A small image classifier, trained from scratch: norm layernorm, batches of 384.
Rows from block 7 of a small image classifier, named by matrix and row number. Rows with one number belong to one neuron. Each number is 128 + 32 x the weight over its row's rms, rounded and kept within 0 to 255. All counts start at 0. Numbers have three digits each.
After each neuron's rows are labels from the 100 images, of 14848, where the neuron reaches its highest value: "top examples" is what is common among them. Only what is clearly more common there than usual is listed. The data: microscope photos of single blood and bone marrow cells.
# fc1: MLP up (model.blocks.7.mlp.fc1.weight, 768x192), inputs 64-127
# fc2: MLP down (model.blocks.7.mlp.fc2.weight, 192x768, transposed), outputs 64-127

fc1.698:140165113125117116088104100130107164167067206137135144099138122159131067088139147123148140159144139161109165089159165130111095106106108136172161141121138175063111101097128157126146131105124090
fc2.698:107150115141132172145155139085179126077147079109098073117111107145107147190131140140121099111130111070120112108151046169141086122118098068116126122061114124153146143215140127140141120088136168
top examples: smear: peripheral blood; cell type: segmented neutrophil

fc1.285:157118084114141150170219089175092100132128144130148156113173083138174068126084136141114142096109120128076110093144094162115097061172128124143127103184170142166134153130101103148084092109086184
fc2.285:156077183185140107099126127127174128092131123152091151166140147141103187094155141111133127173148098115143113110159154142183062136175150110134149161146132122096112085125119128042137186121149100
top examples: cell type: artefact

fc1.63:128147099141111097079144100151118132196131100139156110156132165169128163103152152109154153110153122105121110094138150074135144109196111107134097063150125142089103029123146152120093177180135121
fc2.63:082187153129154100141075154081180129191112140114103201107132145118109132160195103149141133104158117156098144182080095150115142103128116213122143251114104116101100173102087185118117135145118143
top examples: cell type: proerythroblast

fc1.64:122082117042145071175146087086124137104160105122127142083138098143116124119140154182068123132183134141163101217127100167164173094160167061111098219128094080121117073184127157096115164142129140
fc2.64:152092135151139141134113170158149123076124081081128130093156136197209139154147117144153129158106099161112087171146109159088117092119159178111147132097155147149150105229111109196110141126138131
top examples: cell type: erythroblast

fc1.631:168132176134093106142118078087157146177095094177136129133173097120091151118143132122180125081131121138135157165190105175071140154193126052105140124134069114087098075118087137099091164162148042
fc2.631:163112126182123111218102114107115125136120126145174104167076137125127102149129148128136124076082155141175097081125121116084095105110134126137125093108080157129115146108215118100094100158081174
top examples: cell type: erythroblast

fc1.636:122114152133185188109213123082084124143117141165047112178148129144094144110206113122071152160114121107164131122136123122126153088090151082055081154126180103110118118140155186075115179190191130
fc2.636:171107126110092130095109153099170136117151091153173166140117108061158141166165163110135093087119116096128149125169125111144113161095122152074138145157124189146109154154198142153153100163208188
top examples: cell type: proerythroblast

fc1.275:124057158086150123106108124067109126142081134093106124144113144160137112089154180066137130102104107096139141118074122145124102163119176092118138113144145122085148182107130177099126173134172133
fc2.275:174061160071143079099150108150115104100144127149156105130143109170132100012114077138141065078139162110144119087126142161161161125136130101143114091250148129128151127071156151106180106135116152
top examples: cell type: band neutrophil

fc1.642:131105153086071122138150087095062100142155127150097144141155101186168126109185153086148096063086111112100071161174139105068089118103085127134184151174142060116141103121133115168146139138058158
fc2.642:147096086130130071162137183131108139093255092133166100071143130222103081154103161116105224189147091103102104102138128148155180119135103132173134142154105090083166147125119135128148142107184147
top examples: cell type: segmented neutrophil

fc1.665:136073080155132113154133072176159147112111127165121150136094124133096170129153133157178117156137092076157192123133117139118208086128105115126094162084128162135132147188160131089085121123119141
fc2.665:096151126080135110115095164099118114134107124122131124107154123114134114131142122130069166146107128120128106127100189160061051108115151094126113110163121142101129182133072092136185091136159117
top examples: cell type: band neutrophil

fc1.269:144059129137126102091163076123111147120163130113066130121154112133153152193175121068104107127108131182097156116176112137130120120100130044148135138109130177181209074134081144128139161117155105
fc2.269:110107120105151116113204149097160111116132105091150137149094149108139090151107105196106130105166079116157134146149128149088105130140141137111135100149058138091133157126153122151173147116069090
top examples: cell type: proerythroblast

fc1.373:142072092107138192160094161105130181185155118131130178106118145080133142106162150121130076111191122103146122154132120134071133151173143066103135135093087124141077011076149111073078112072136094
fc2.373:091111200152114140092120088142087099103149157087134102119123176087085123176153145110182101076125110176109056167178164136146156150143108154118137158101109098142124099116130171169123119117137109
top examples: cell type: erythroblast

fc1.565:117188048141108113082155133140123136156163089146135161128112132056180089111087086071133121084173159063109081091172093176100146121073137159101163117121109137115138086116142112126126120038117136
fc2.565:093122167110067168087138149084201118129152120145123164094160196141049125150191173167134125097134086107065185146103130146053082102145136125138140134120085099130110144123098131118135145129107156
top examples: cell type: segmented neutrophil

fc1.13:128145131183135135133116078191138093130063155093111161096110151151106143109121166116187163142130144175185172091112099099181125111138100094125143064172122167145178076120139129139105153140087176
fc2.13:163130114079096126147096081130087079111129077170129128170127142077098153111092099149081145166165125119046137106129130115160164099120150151064128199123128122127090157137123131112149090120093157
top examples: cell type: artefact

fc1.653:137109136050142169115164105180130142139135161130113113159168131099103208088160142120090139149130058101150111146122126120119175135208130109184120071134114082087172118099168131119098215136151126
fc2.653:173106085126079098123107134116127125168075105139165184192093157110103174201151211135101167077160109132101098159136087105110100140127101147106109186144125163141111114160106133086113188124125112
top examples: cell type: proerythroblast

fc1.10:175137114128137121142115113111126074150098144095150172092072126073169115137114156155128149160122128074149071172163159130123150126116145123103143142156111082121098198054195108131129139119190157
fc2.10:093177132069081135063155120147121153158124196165129110137168137118127179162153113087161158113155095114165146152157148099094146188131139103102097175110141182122159117151096100155152152066120087
top examples: cell type: eosinophil

fc1.132:155097122105162128016111155175086146175121109107115096177099143118155120155194108069130144134155166169140023131165130132108104150172078128112134114190105095118178126139184134128129108113156073
fc2.132:110096145146138107127104096094146129178031133165158193149147135154119136123092153162123110157129135099155210179119091109077142126150135109126113127091105128141025151124106168089114137138068176
top examples: cell type: lymphocyte

fc1.562:106099136118089064137132103176156159100107129111159156105176094198099142116117078143238154121078124147127141127163129106122142128132110165126157122088152138120165112170117133135128153126098132
fc2.562:111133156124172103126139121099137159121108137090169103117116109099138108110094132125145161144163133123084127133077103129132152137132178134111086171045127112157106134128116139076111148169096051
top examples: cell type: eosinophil; cell type: promyelocyte

fc1.368:131184196076133134133130124118116144114097137116118174131079127083058087105100190157098173149112135103147121134129135117125121121155120104153144144094130155063125128135137146092180136114122123
fc2.368:138113127097102113155105140161140094153128094065097132086105171172153124128114133121092176123195139112136106166138158141130105150077121162122102086107034186110107137136102125132137150168117164
top examples: cell type: proerythroblast

fc1.684:144085124159141113142098150132113163133152155134119145070160137094080133165102142138165138174132138160154089135148080151160144099108127126137134125081115095083096159121100113114138160152081070
fc2.684:123164126082106133173209149145155091115160014115161127100127089108085125158159131096184099154086144089136112098081101147074103181149154197135092152155150111115151133091196105136113157142110103
top examples: cell type: artefact

fc1.337:153054145093164116125121160146094172093166162164124144126129149158090145144103181155084154102118178114115109122113073115158121084108121156121084111175096107109134178126131117109155167158142097
fc2.337:108235120082120146098103113137133058172167188115084154151150065130139123132119131149124144122115091169137144121115137087085120151111145175153155172144112161103069130160165139147134138106062090
top examples: cell type: promyelocyte; cell type: monocyte

fc1.238:124160103098200070068208155166125129166095062133115125148113143115151127138116115078086129097172109117145101162167146133116183119130120086159145132077108166119184071066142154091114133121084190
fc2.238:168087113121042149098136145107168140134098153119134187115170123137113136135142172084086097147138143110117142146115129213083156173114135163171170075136118142130089098182011123163150103160107053
top examples: cell type: lymphocyte

fc1.416:057168143080086073181113117115151099154109123114140108215123128113086103131163108107138132142151090137116136042137107107117123120088124127133160125147159223228084135180119150140135109143127116
fc2.416:150079084092179156168096139153124086104099141081084088099119180118146103078027186193100121125116134162137123072122105119110095124143120094132102128100089150077130167148140084134087118099121131
top examples: cell type: lymphocyte

fc1.458:102086166124149058116131096150127133088096154089172142138141110130164172120081117173074137138122154172156092124152082137133063122162107132143096134054155138154085150096167113147170158148108172
fc2.458:120201178039114136121134118093146143095069117113041134133102157104088101051130098117143089095150098138105116151110103172143090115113118073176110103174099119084105113159114129123119127106133098
top examples: cell type: artefact

fc1.50:107164133118217133124084120186118104115136099112090107183109112173134118171105146211093170107128155120139135146134147124148104139154112090112163131156125153110114122100108117106124122156161135
fc2.50:171127107079123133115174115075161078131112135173093161104096111150103134109081119103101136128078109149171150150110158067112133158135157090082149155076110102124095105096132126083143116155087123
top examples: cell type: erythroblast

fc1.602:126108134155164114134097176121108189102148179053111135160145122147140117175155055104189113167104133118163113133150141141077147135124112088080074130087135070140186074126188136097147187093108180
fc2.602:146134100135083110171155137096154136109145142169066063100122142123095200109124121131090170125173132188133109129116134128140124191165132134151121129125111126163117126089078136144106108098108136
top examples: smear: peripheral blood; cell type: myeloblast

fc1.101:117112171157113150127176098143102121141132070150126170109120167106071164139058136177158121180151080094070126150113132045094127133097140118132193122100118134130099140140190165143138159118129112
fc2.101:093098135150120171174146129120110109138121174092141125095119134082129126131161159110150070102137150175135147193101129222146136091144109119102111084131142111104150173111105139115135121130163092
top examples: cell type: erythroblast

fc1.386:090074129152156114100217126148118137133130176145111154148163112080102180116104105127108102111122105135170094137132099158123157111131138095092121073138144140194094128119129098051123107119232085
fc2.386:124163096139076125150130148055130122097108170090129060102184166104157154090128114048157157141130083145165065088132081167151110086114122104092091177129158127137125127155148157118105131107123100
top examples: cell type: artefact

fc1.678:095134121137037111131089137125059078074125161139147138165146105093132138156116182119127088102066132138123169161151172122131124072090134209081103140120142153155107133134112126094208135134133158
fc2.678:201095109138124131183132110134132166144143061187142091148109108129151101133103125141088144146122136060126126153148115109145152099128190156122093103143138145087086111117113044127121146122075186
top examples: cell type: lymphocyte

fc1.462:167111100117053136150151127134061120136154161137112226064119104068126095128115157082171150143162145151108071132084125162148078099161163168098134120147146122178105145091136108100158143100065087
fc2.462:105118117112209143106086094121179084122090067230121081186157114142132128135131140114112118125087110143150165148157138103089151144171146143145141073157111077111152054127101214158120110142121153
top examples: smear: peripheral blood; cell type: eosinophil

fc1.574:130165154123121107124140107125075093093095129169145157131150131128131149126118163109070172173203154134112105101103097086098159112125064140147148121097075126167148144170137171160168138155186129
fc2.574:118103151179104094090141103109127167124105145115109091132133135139126121186071118182186175126116131146137123045144123113129170104122131162164134159161173160155073155056113103115127180137162135
top examples: smear: peripheral blood; cell type: lymphocyte

fc1.40:103150149128132097114131136158093152145085158133082163105076128153144108222146198091130104103155104182133067186136119141090146098116124214125117088114077151149110015103091153140153183117159150
fc2.40:109115119093101105149095080098141100128186184136156113086201163090178107105115119148154140073102196142117134093165138127089152073141107079130093158153131132103140135088162137077143097109074185
top examples: cell type: lymphocyte

fc1.58:147159120091119114148086135146130152134215118131145152074110133105146100142122120134184132122107100132108148085160125141102105196146170108090159148081144147087121185138110138130101139119094135
fc2.58:148071105123131196078133030103145165192088125118100130185116139133107101150125193124106197131126113108076106174130134123142192092173107093081123114149120107133107111107141130136077153110083106
top examples: cell type: promyelocyte

fc1.764:138081082119153112132119197160100142186149119113095067095167120109130127152107085122126125139148085190163108106135097137096105068128124143129094109065175177109081104086112155121122151124113184
fc2.764:103096141114173093128080073178146176160117138145122167145141129152157153064183116140164151142132142055129086122164161133111141134166096137163166142139153130110142114144161163110166119155199137
top examples: cell type: artefact; cell type: blast

fc1.303:171081157175078127149153091157108151120117134115072130140123119184084142152132183117149111107108127103142086129100085104145239142181123117127153088102126113128108157176123126164123111126091134
fc2.303:109162075141092128102119131154151090122124162105198134103087061066101140144095125108033119176127119123118142137074135167141073137118097098154110131182131173105155140114127098158108131123152107
top examples: cell type: band neutrophil

fc1.596:117139186174128041093128177083146088099136180120180162095113116144149118116141117101146193161097149131127103119128121134119161113102127083113135178080118136140238133125172109101127133153159128
fc2.596:106124125120143110100168121195127137101097144138154111097150141088168104131192143183080111066154115151115130101088122135143138072140075087116120137149112110077115100143065190116152159132142104
top examples: smear: peripheral blood

fc1.86:193107134118145135090145128067125144154140094130180148086125162170109131112155149091167150128168129177159108139119074143127081124219127143152181120115103109088085123103119102127157118092158121
fc2.86:158115123168181131152129153136100086077110137073147138109155170115091143146110055094053069146126139142124130077159148211119105132128125124142138090211144141099128108165187160163128115141084115
top examples: smear: peripheral blood; cell type: band neutrophil

fc1.659:142138170112152125149175070123147190189109197122123166159163113107116126106125168101111075158088106095164116075125121111149120100149098126128128167126174113144080123137167118124123098165076101
fc2.659:132082159086114147104133126115113102107122066154152149182030123120181125085098091165203115113207126114135139177132132116081168107078126144086189135119098088098156168132101123144135112191111170
top examples: cell type: lymphocyte