A small image classifier, trained from scratch.
Training: normuon at rate 0.022, 6100 steps, batches of 384, held-out accuracy 93%.
Rows from block 5 of a small image classifier, named by matrix and row number. Rows with one number belong to one neuron. Each number is 500 + 50 x the weight over its row's rms, rounded and kept within 0 to 999. All counts start at 0. Numbers have three digits each.
After each neuron's rows are labels from the 100 images, of 14848, where the neuron reaches its highest value: "strongest on" is what is common among them. Only what is clearly more common there than usual is listed. The data: microscope photos of single blood and bone marrow cells.
# fc1: MLP up (model.blocks.5.mlp.fc1.weight, 384x96), inputs 0-95
# fc2: MLP down (model.blocks.5.mlp.fc2.weight, 96x384, transposed), outputs 0-95

fc1.128:550508558507412583519479479603515483611502582493425524472495420505433488447419555532459504403576517512517501487465519627486435598480519507486471540495529419555448524448465450465527496562487541476517415526480546549426602473480451549564418444532460414494515545572522494457457455486542505522
fc2.128:544468512451519475545487464499539583524549450546518470497436525513510573526479434497416458461509493479517497570498537444520524464508521462500476506439494551486583548561521491482428446619584570518508495576515464415435497566410547426480592374436563528449392527453529517441512463388538483419
strongest on: cell type: eosinophil; smear: peripheral blood

fc1.252:461513484547553542473538576513542507467538512487358487526505508515444487502498476504554508445434526504533590505509472498529554451503383457510593490567481414490306460440511396553489525565515499472544448554457526442508491540493474533514530506457493569469468505424539524571605587476433483558
fc2.252:576513528405551476456474518408608431502480533498450530512460460519508571499479519505436477544489495445492364644519532491585439490433585529531566583496563484440510507531382551585536423484569468534481570411485521552469528506527461474485423515470551469449492513527495533521538508569518464485
strongest on: smear: peripheral blood

fc1.268:478553562584485531448576475543430464436586475529582546611441479481478534549493513502462510519506489439485460487605614450474420505500532416507479476469380478500393512506485578522582502534544467443442482437447458531551527489462502469538470485493532525540512509423521536448644477439546511443
fc2.268:458513464493449498502511460506579425575455481405479427504547489453502549510486416435540615446503495419496592513510444543566506540575540530561473502528501506553612561484401401471595554482548505467499398491515399488450520537517518507498469570518427521484558492575469541544389482526513475525
strongest on: cell type: eosinophil

fc1.211:486469559569468560484442521568531448488484504492520434495444413457470509391405489561393512429639546586524492448513553548479516600479519563534447578546522526481535504514481517487546495560439440511469487477487588506471561452513584523515457453465477447489492579498447471511643459500454517440
fc2.211:474502548464528505500566483495543424521459556460514415550521518497474555435506421485341439433483462529546508505462519536518555441461493528516466563498486565546540489490538557554420495526601548578587477468485676454537543570398462483507412516476464443497447553523474468530469497428472532519
strongest on: cell type: segmented neutrophil

fc1.255:436535534558477467524528582537546441484492497492474476653425526596442491513476609532525479425441515536498509466608561472462492457476422505485621554558562431508426549476515461454500529482570442471524503462446504518547500517467438495574472419470519491502521450488460567518532581475423397444
fc2.255:512489524564554484469563476401504453524455459473444461415414532474538540512457462460555583517482472496514476534396519622578480471461466512460533507487529446482424461561447501477432520424531490499470465509520464507492450400599449410496388476469519524412551503454516561578495622507496411498
strongest on: cell type: erythroblast

fc1.322:504581552543459502500413485556631471508458434480373534512480485533494513518543551454532448450487457499521562473523492482512551394450470416445500456493427547507519529423545554482447546503485539458478582491520448524530533602447381529388518541569469485499451440596460536559548556562525507492
fc2.322:474367492571515484422526446437527484481503488500491515474543527458504485423502537458459508484540421637500567486437615544540495622478556462474531531515515527552529510630534482529395463502577398490465481569469474542550458476512439523432403553530501530510484495533501462574436475514530485567
strongest on: cell type: segmented neutrophil; smear: peripheral blood

fc1.55:477501497542522559540503467556480445573457467514485449521558358458503399494436513465529575487508492615504542518504455561571570540452474569544458505498477466493526545466473533600395545455580530409550469469500550477385512463481461520477477498574517473377554526539526520433552519412534449493
fc2.55:480502559415535451536502553544471474527469465470467583516401562554491555428459444470435519472500503450474500476433515525554510503558461482442486471482439525519456455491525436503446543425475363438503540396539529448563452652473458516543466594509511533540490438482446469455501459389465442415
strongest on: smear: peripheral blood

fc1.276:526495444383507513432506487542463483529548449540451453524513465541505487468624501491480535510535457468447486596629598551407473506404520509565456467502414551545480532559531432504545493558515508563482603515464480491499604422485442432529470504489519550501458474451505491504499547467372567565
fc2.276:447555475536522447476503470629398532467511547451563389445488461445532482497499525450544433500509512524576520615477560533504570486614511416412564497499415434498465439530433530512485491526512519407467450444486515486427473576429507448506600529483462508529536519517464589471519481501519494404
strongest on: smear: peripheral blood

fc1.85:455483565467498604563530449511467498562520468534417614375469406400442526512483559432431573471538508475557546500549526557590540420524522508521527588537532460558476467487443472584432496478504461498499572399488532469407514402433520594472501531481472509520468510546510510502478539486470517465
fc2.85:480398542523527471579482573442474503519464497495513509426476509502507547447464495586454511547553450538464549534538510409485478536471548415545384468406429563469506464458448482542540463512487473508513465500496511594457475476414507586544621446419376545500469424573521507427528507419510436518
strongest on: cell type: segmented neutrophil

fc1.379:474485486525527414454575489528457407488455538548521455512482487575545509474483398461442564495452508519523483536579513536446595597513530438429475448415561500482522477506500453490619469534561482416532357553532497480536462508605500495517411561534500517385520459472530529513587486531465560488
fc2.379:531506506428550532552507469517523443537484551429473531425442534495502487471479396500418480490475438510571584487465516512465585588429496426449446497486548458554511486488593477591573517510478431530543344475506522461470524547521587546651435488508486491504523540540560540562493543463472578535
strongest on: cell type: eosinophil; smear: peripheral blood

fc1.14:541458534502501508506523543525515447479549551494560537446463482367527498394453440463472449432486561531535467333521443546462520491433509423558532455580511539495528556494566493473492532542529434475498513414520575446527617553483564481457556507535499439560508587497418468491585454450546498549
fc2.14:511529541511367468506451479503549457479445517469534468604525567536498474440507413497465465452537501541510510566464503472503551447559472525426527518472527508459539541540527580541411457526507518590635490467556579486515535483413488502496458517460524424583470608467474597585462509590429582475
strongest on: cell type: segmented neutrophil

fc1.118:476558530517477477464522514528524503445396517458507345568485464575459577538518538440515593544478494468555546581477414504547493462520520600481501584442497527471431479623456490473537456555503520471528494463510540533408473427468460492401408532510535514515454553581471485482438489547452580562
fc2.118:511532581444517513477587548403462542476548509508501483543504555486504457511468448512465579515533478511495474492451454504470483406402531492461585534516476509433415529441572611465479567484479460532492504496487554370531531476586497496499494444423477370481413496501397516508433453495388477582
strongest on: cell type: erythroblast

fc1.150:454511490482566495567524577491540431630478564520484457407479483557464509514500509497526589467425631479393468522568510540512480569467505522462422526489520526559622466506482475501426526480484403538575440454550531439470477395532433473415444465524498492496524491554430579537572502497499492495
fc2.150:529389599518460455466531509508483553511453547462474514448518545445515537560552512522523519527508444461613513517593568447524476522385475458604501527429538519534444462518495443487594468559459510440368533546532518574513538453519397459512450455513518480509422435542424493481478418446493461426
strongest on: cell type: segmented neutrophil

fc1.234:501466462514511506471600487471540501399492481496491549551544515511486560589618369495494612588473430484539621453510523592455569519515351494510449431462446454444548472510498450452505441526485541526478529519532409490454495508528493506421510557449458468537522476471562486514558497422475515523
fc2.234:407457526482539556465463539492522483471552514536473448552527440549552449517510566501547393452529403492514565449478544479528422491517456537470486518568492519464456511530534533474495476508577492502453581531460545480391510492485464587470461450548507525462407565523544497604702597538479519467
strongest on: cell type: eosinophil; smear: peripheral blood

fc1.104:408440465463480574561463511568603482496518528562421420492472500452428545478467569632436412426501493456443633567547510479534536551491584537484523546515595473484463553562472471502501448530474449396449509541573547537506536472516505462453488439501456443518538563475519464490458461462445494537
fc2.104:498457536455505532437481509501508535517511515412475518506507475609477427489587445636536428495507458487540448500502432445561567471485556491501431583517373381476506505519533465509556480573564465459505481542507490544536561538467545574487503480459428496489533515500475646596612505521537518452
strongest on: cell type: eosinophil

fc1.299:468465539509518470431517495516385526521471516454570531456494507617487518600502426527427465541500456463529444529523516444478477499554444459556432497417430583462447477540476508480515461619515525395485500514463459497484583578475571575360511543488533560502481460477567554531594577515477508457
fc2.299:446541498513483540566507464488524437500499591502523441477574471452576497451508550522483530443515497472463600433563451485487509483459567477500590458566579472584602459623492436396527538499492441519469479545465471530479444468530443545451557451567512486416494516524495429565403526478495610591
strongest on: cell type: eosinophil

fc1.174:481532466492546411492423547523513558377581496457488460473515509425566538432470486474487423499498518507414495465536527431591470564447499506546539551597504516461558453523420509491495445542547607452470567554488458501493419470486406479579525608510534485547434467492509513519652496499454476488
fc2.174:519474503510574450546556481477473513556410608531533439470584507414461423482503503514493556476442568577495513406464509503504457507487525464511543523453556457381535469392475578472468451371525458614549534443506470494495522514525529506541532561559418554478478463438503422538428483532437477566
strongest on: cell type: artefact

fc1.214:519460574481447463484516455526479530514411421448557559505543488497566570591587425454415551472411462432464540495543564496463506507526430499568495469476467515470474508645523503414600528526521607506453516470549468428436550517508511470463565580524396523521471411487568469488481528472465525500
fc2.214:372498475399589595407530523364456417477554605504447464507440500565500483465491563442556431500501419540563550513485537564524541488515537470487537496503555574566469507446416499457455481486506476559539498413473512494526539495512441534515490486511534463512484497465422407526587533413474513534
strongest on: smear: peripheral blood; cell type: eosinophil

fc1.311:399514585495516457574555457513484538522465489541494544554504510475501487546491491539459504505448521479537418482426531469493512558539413465483594437474529527516440468515486551432512523493566432524558569556471562581553439467562429507459635537587424366482514443492572502448390519464451465465
fc2.311:445426547426506600471490507540495539486484473522470505436472499524545475536460455529557539588544491498520638526464452484528487477514450458564501543472491498549419514507435597580461507489540526559493482458478505475508424515387524453441612528468481419454540408566444571375461486569479590491
strongest on: cell type: artefact

fc1.336:481535452462481417554495506601470460486521497530443484429407497480566466451496474495445549532420528490510579403539516531519587528447542618489486475554426393520543544487554486498470549572503453373543473471539510495517527573418522487418483462510503503552557487572559572460503579539531461397
fc2.336:450607485438470617430518427456409483443540520558566551468537521395453511494454460521610488519528491578513506564547529559493507460536481490422493547537556544491576458526559557455486486489480448547356518372435533568492518517499495529538466538592565471510419517494438479497475484497509476497
strongest on: cell type: segmented neutrophil; smear: peripheral blood

fc1.68:485591444595569476413458563590484463581398439493550494513471561470363494516437567491541515507565491506507482508437445384562478480540640527496536436529481416537496528518531475467554503514596451567516513459484501511522554494584520491476468527504502493457515496523546455410469463493416518456
fc2.68:527466490393547383403493534483366503510491463473514513548486500389535492529396555552550524410557519529523494494599533480478515577481426534562498547473498421486532477476465624458499539563515507554454464551481504490433457497488529547451593511492528452473434441552547475463477506582533486588
strongest on: cell type: artefact; cell type: blast

fc1.47:514376453486450560437574530490543526513402448599499492493611489485574480501506480624379450412516549494519540512500555437448491506506574501454471402462467457549445457463506508448507569523521496479464571499564581537542473554590482527567560499558454453430451465510484535457482511481559487464
fc2.47:461449487482430463482488452495466474521475475422580489522478518503421517525555501446460578492499659525537536402511477461531506345515488454532541452539532443545457463487455592482458529537568470557620527498530492489427487570432542495438567507450512519528525432571540485487439528514446424596
strongest on: cell type: artefact

fc1.120:494520451504462532492609512494497478537427482489552440559515510555554611491490477516518467518566504432520528327509457482576471505506513547479487507536570506588408514453391535468477537466553517410492581393490509497406435516519574497490551540450501460491427455465560463541522463602504436523
fc2.120:448566538481575472576481493470536532498510422415472437539590507481492506502411480420503455526512609404470450502564411506502470570514500488520421503428499486492535569456514570490452491504530451537447545561423467439540370592524585505506503579430436424539518504426438491466506537450509451523
strongest on: cell type: blast

fc1.91:493470460496490466469476445490556530545560446587533554474509489594654397568507594445471546513511482460486524548578572515381495527517472475538549523454516578554482543521469520462462489481468497485426462581471503530505538497620489448431519489452341475465495533471543480438463421485467497510
fc2.91:496515551623499468519505443476479594493528517486432477491427504480516512466610530490504570431413503419377515490494469616471483398514509485563496594495560514515515508533497598475444578527417497470524508497512475482548616442466469464448496541498518560570518405496526458487458392543495557520
strongest on: cell type: artefact

fc1.59:483547454428508656622525539472530572557529572518455432486479461484520499418598528476479589500529486490531606495542485526405457585440487476538535434509564499484576518527419496522496543440506378524559480521474495415502530456490465499399510474455471480505491552536449466544492459426456509454
fc2.59:431466485564513534491468434548547384550388519575525446494536475513481476499440574513499465546446512419469463519485423669576494555496561448482480509535536544545458479543459479559568522580566522474563541540564461567461558488467471509531485502484531538339479469558536528565523526484529484530
strongest on: cell type: eosinophil; smear: peripheral blood

fc1.49:548463473475569520465500480426458470542541440584607456568496432605538436451502539486441477480536506491527459581531556496503419503458505371446520509508535508580454474502500524524574559458509399474567396440547568608496560458532578487518549402503542521493509524493408463515448532484468491531
fc2.49:512441513569461514470542478517513487551457479498457585425489460480530503484546499486515491572461417478485558475524570571598493499492542579526498480470527593497494417506547477423481529449571583575450443572455541382505521584468469480420432501469428549475510558471632446472569386549514510532
strongest on: smear: peripheral blood; cell type: eosinophil

fc1.201:534533494505509470520437490528530594560537452536545447487540459444508474484532600559531545558421440480553503456541562445593493423452435519535414408444551515455411562560515423516513513377497472470516604464448466516523482441544502559521495486481496464436556434541478480489485568472473552639
fc2.201:489373493455477535507423505522428530581479521424441485523519518494487453541546529604484441460426504507478483508479488471489505593561438476481474459565477460523565500558445502566410531558474503519530517444511397385453559493433613547565541474472517481500491566548418479540517356513559461497
strongest on: smear: peripheral blood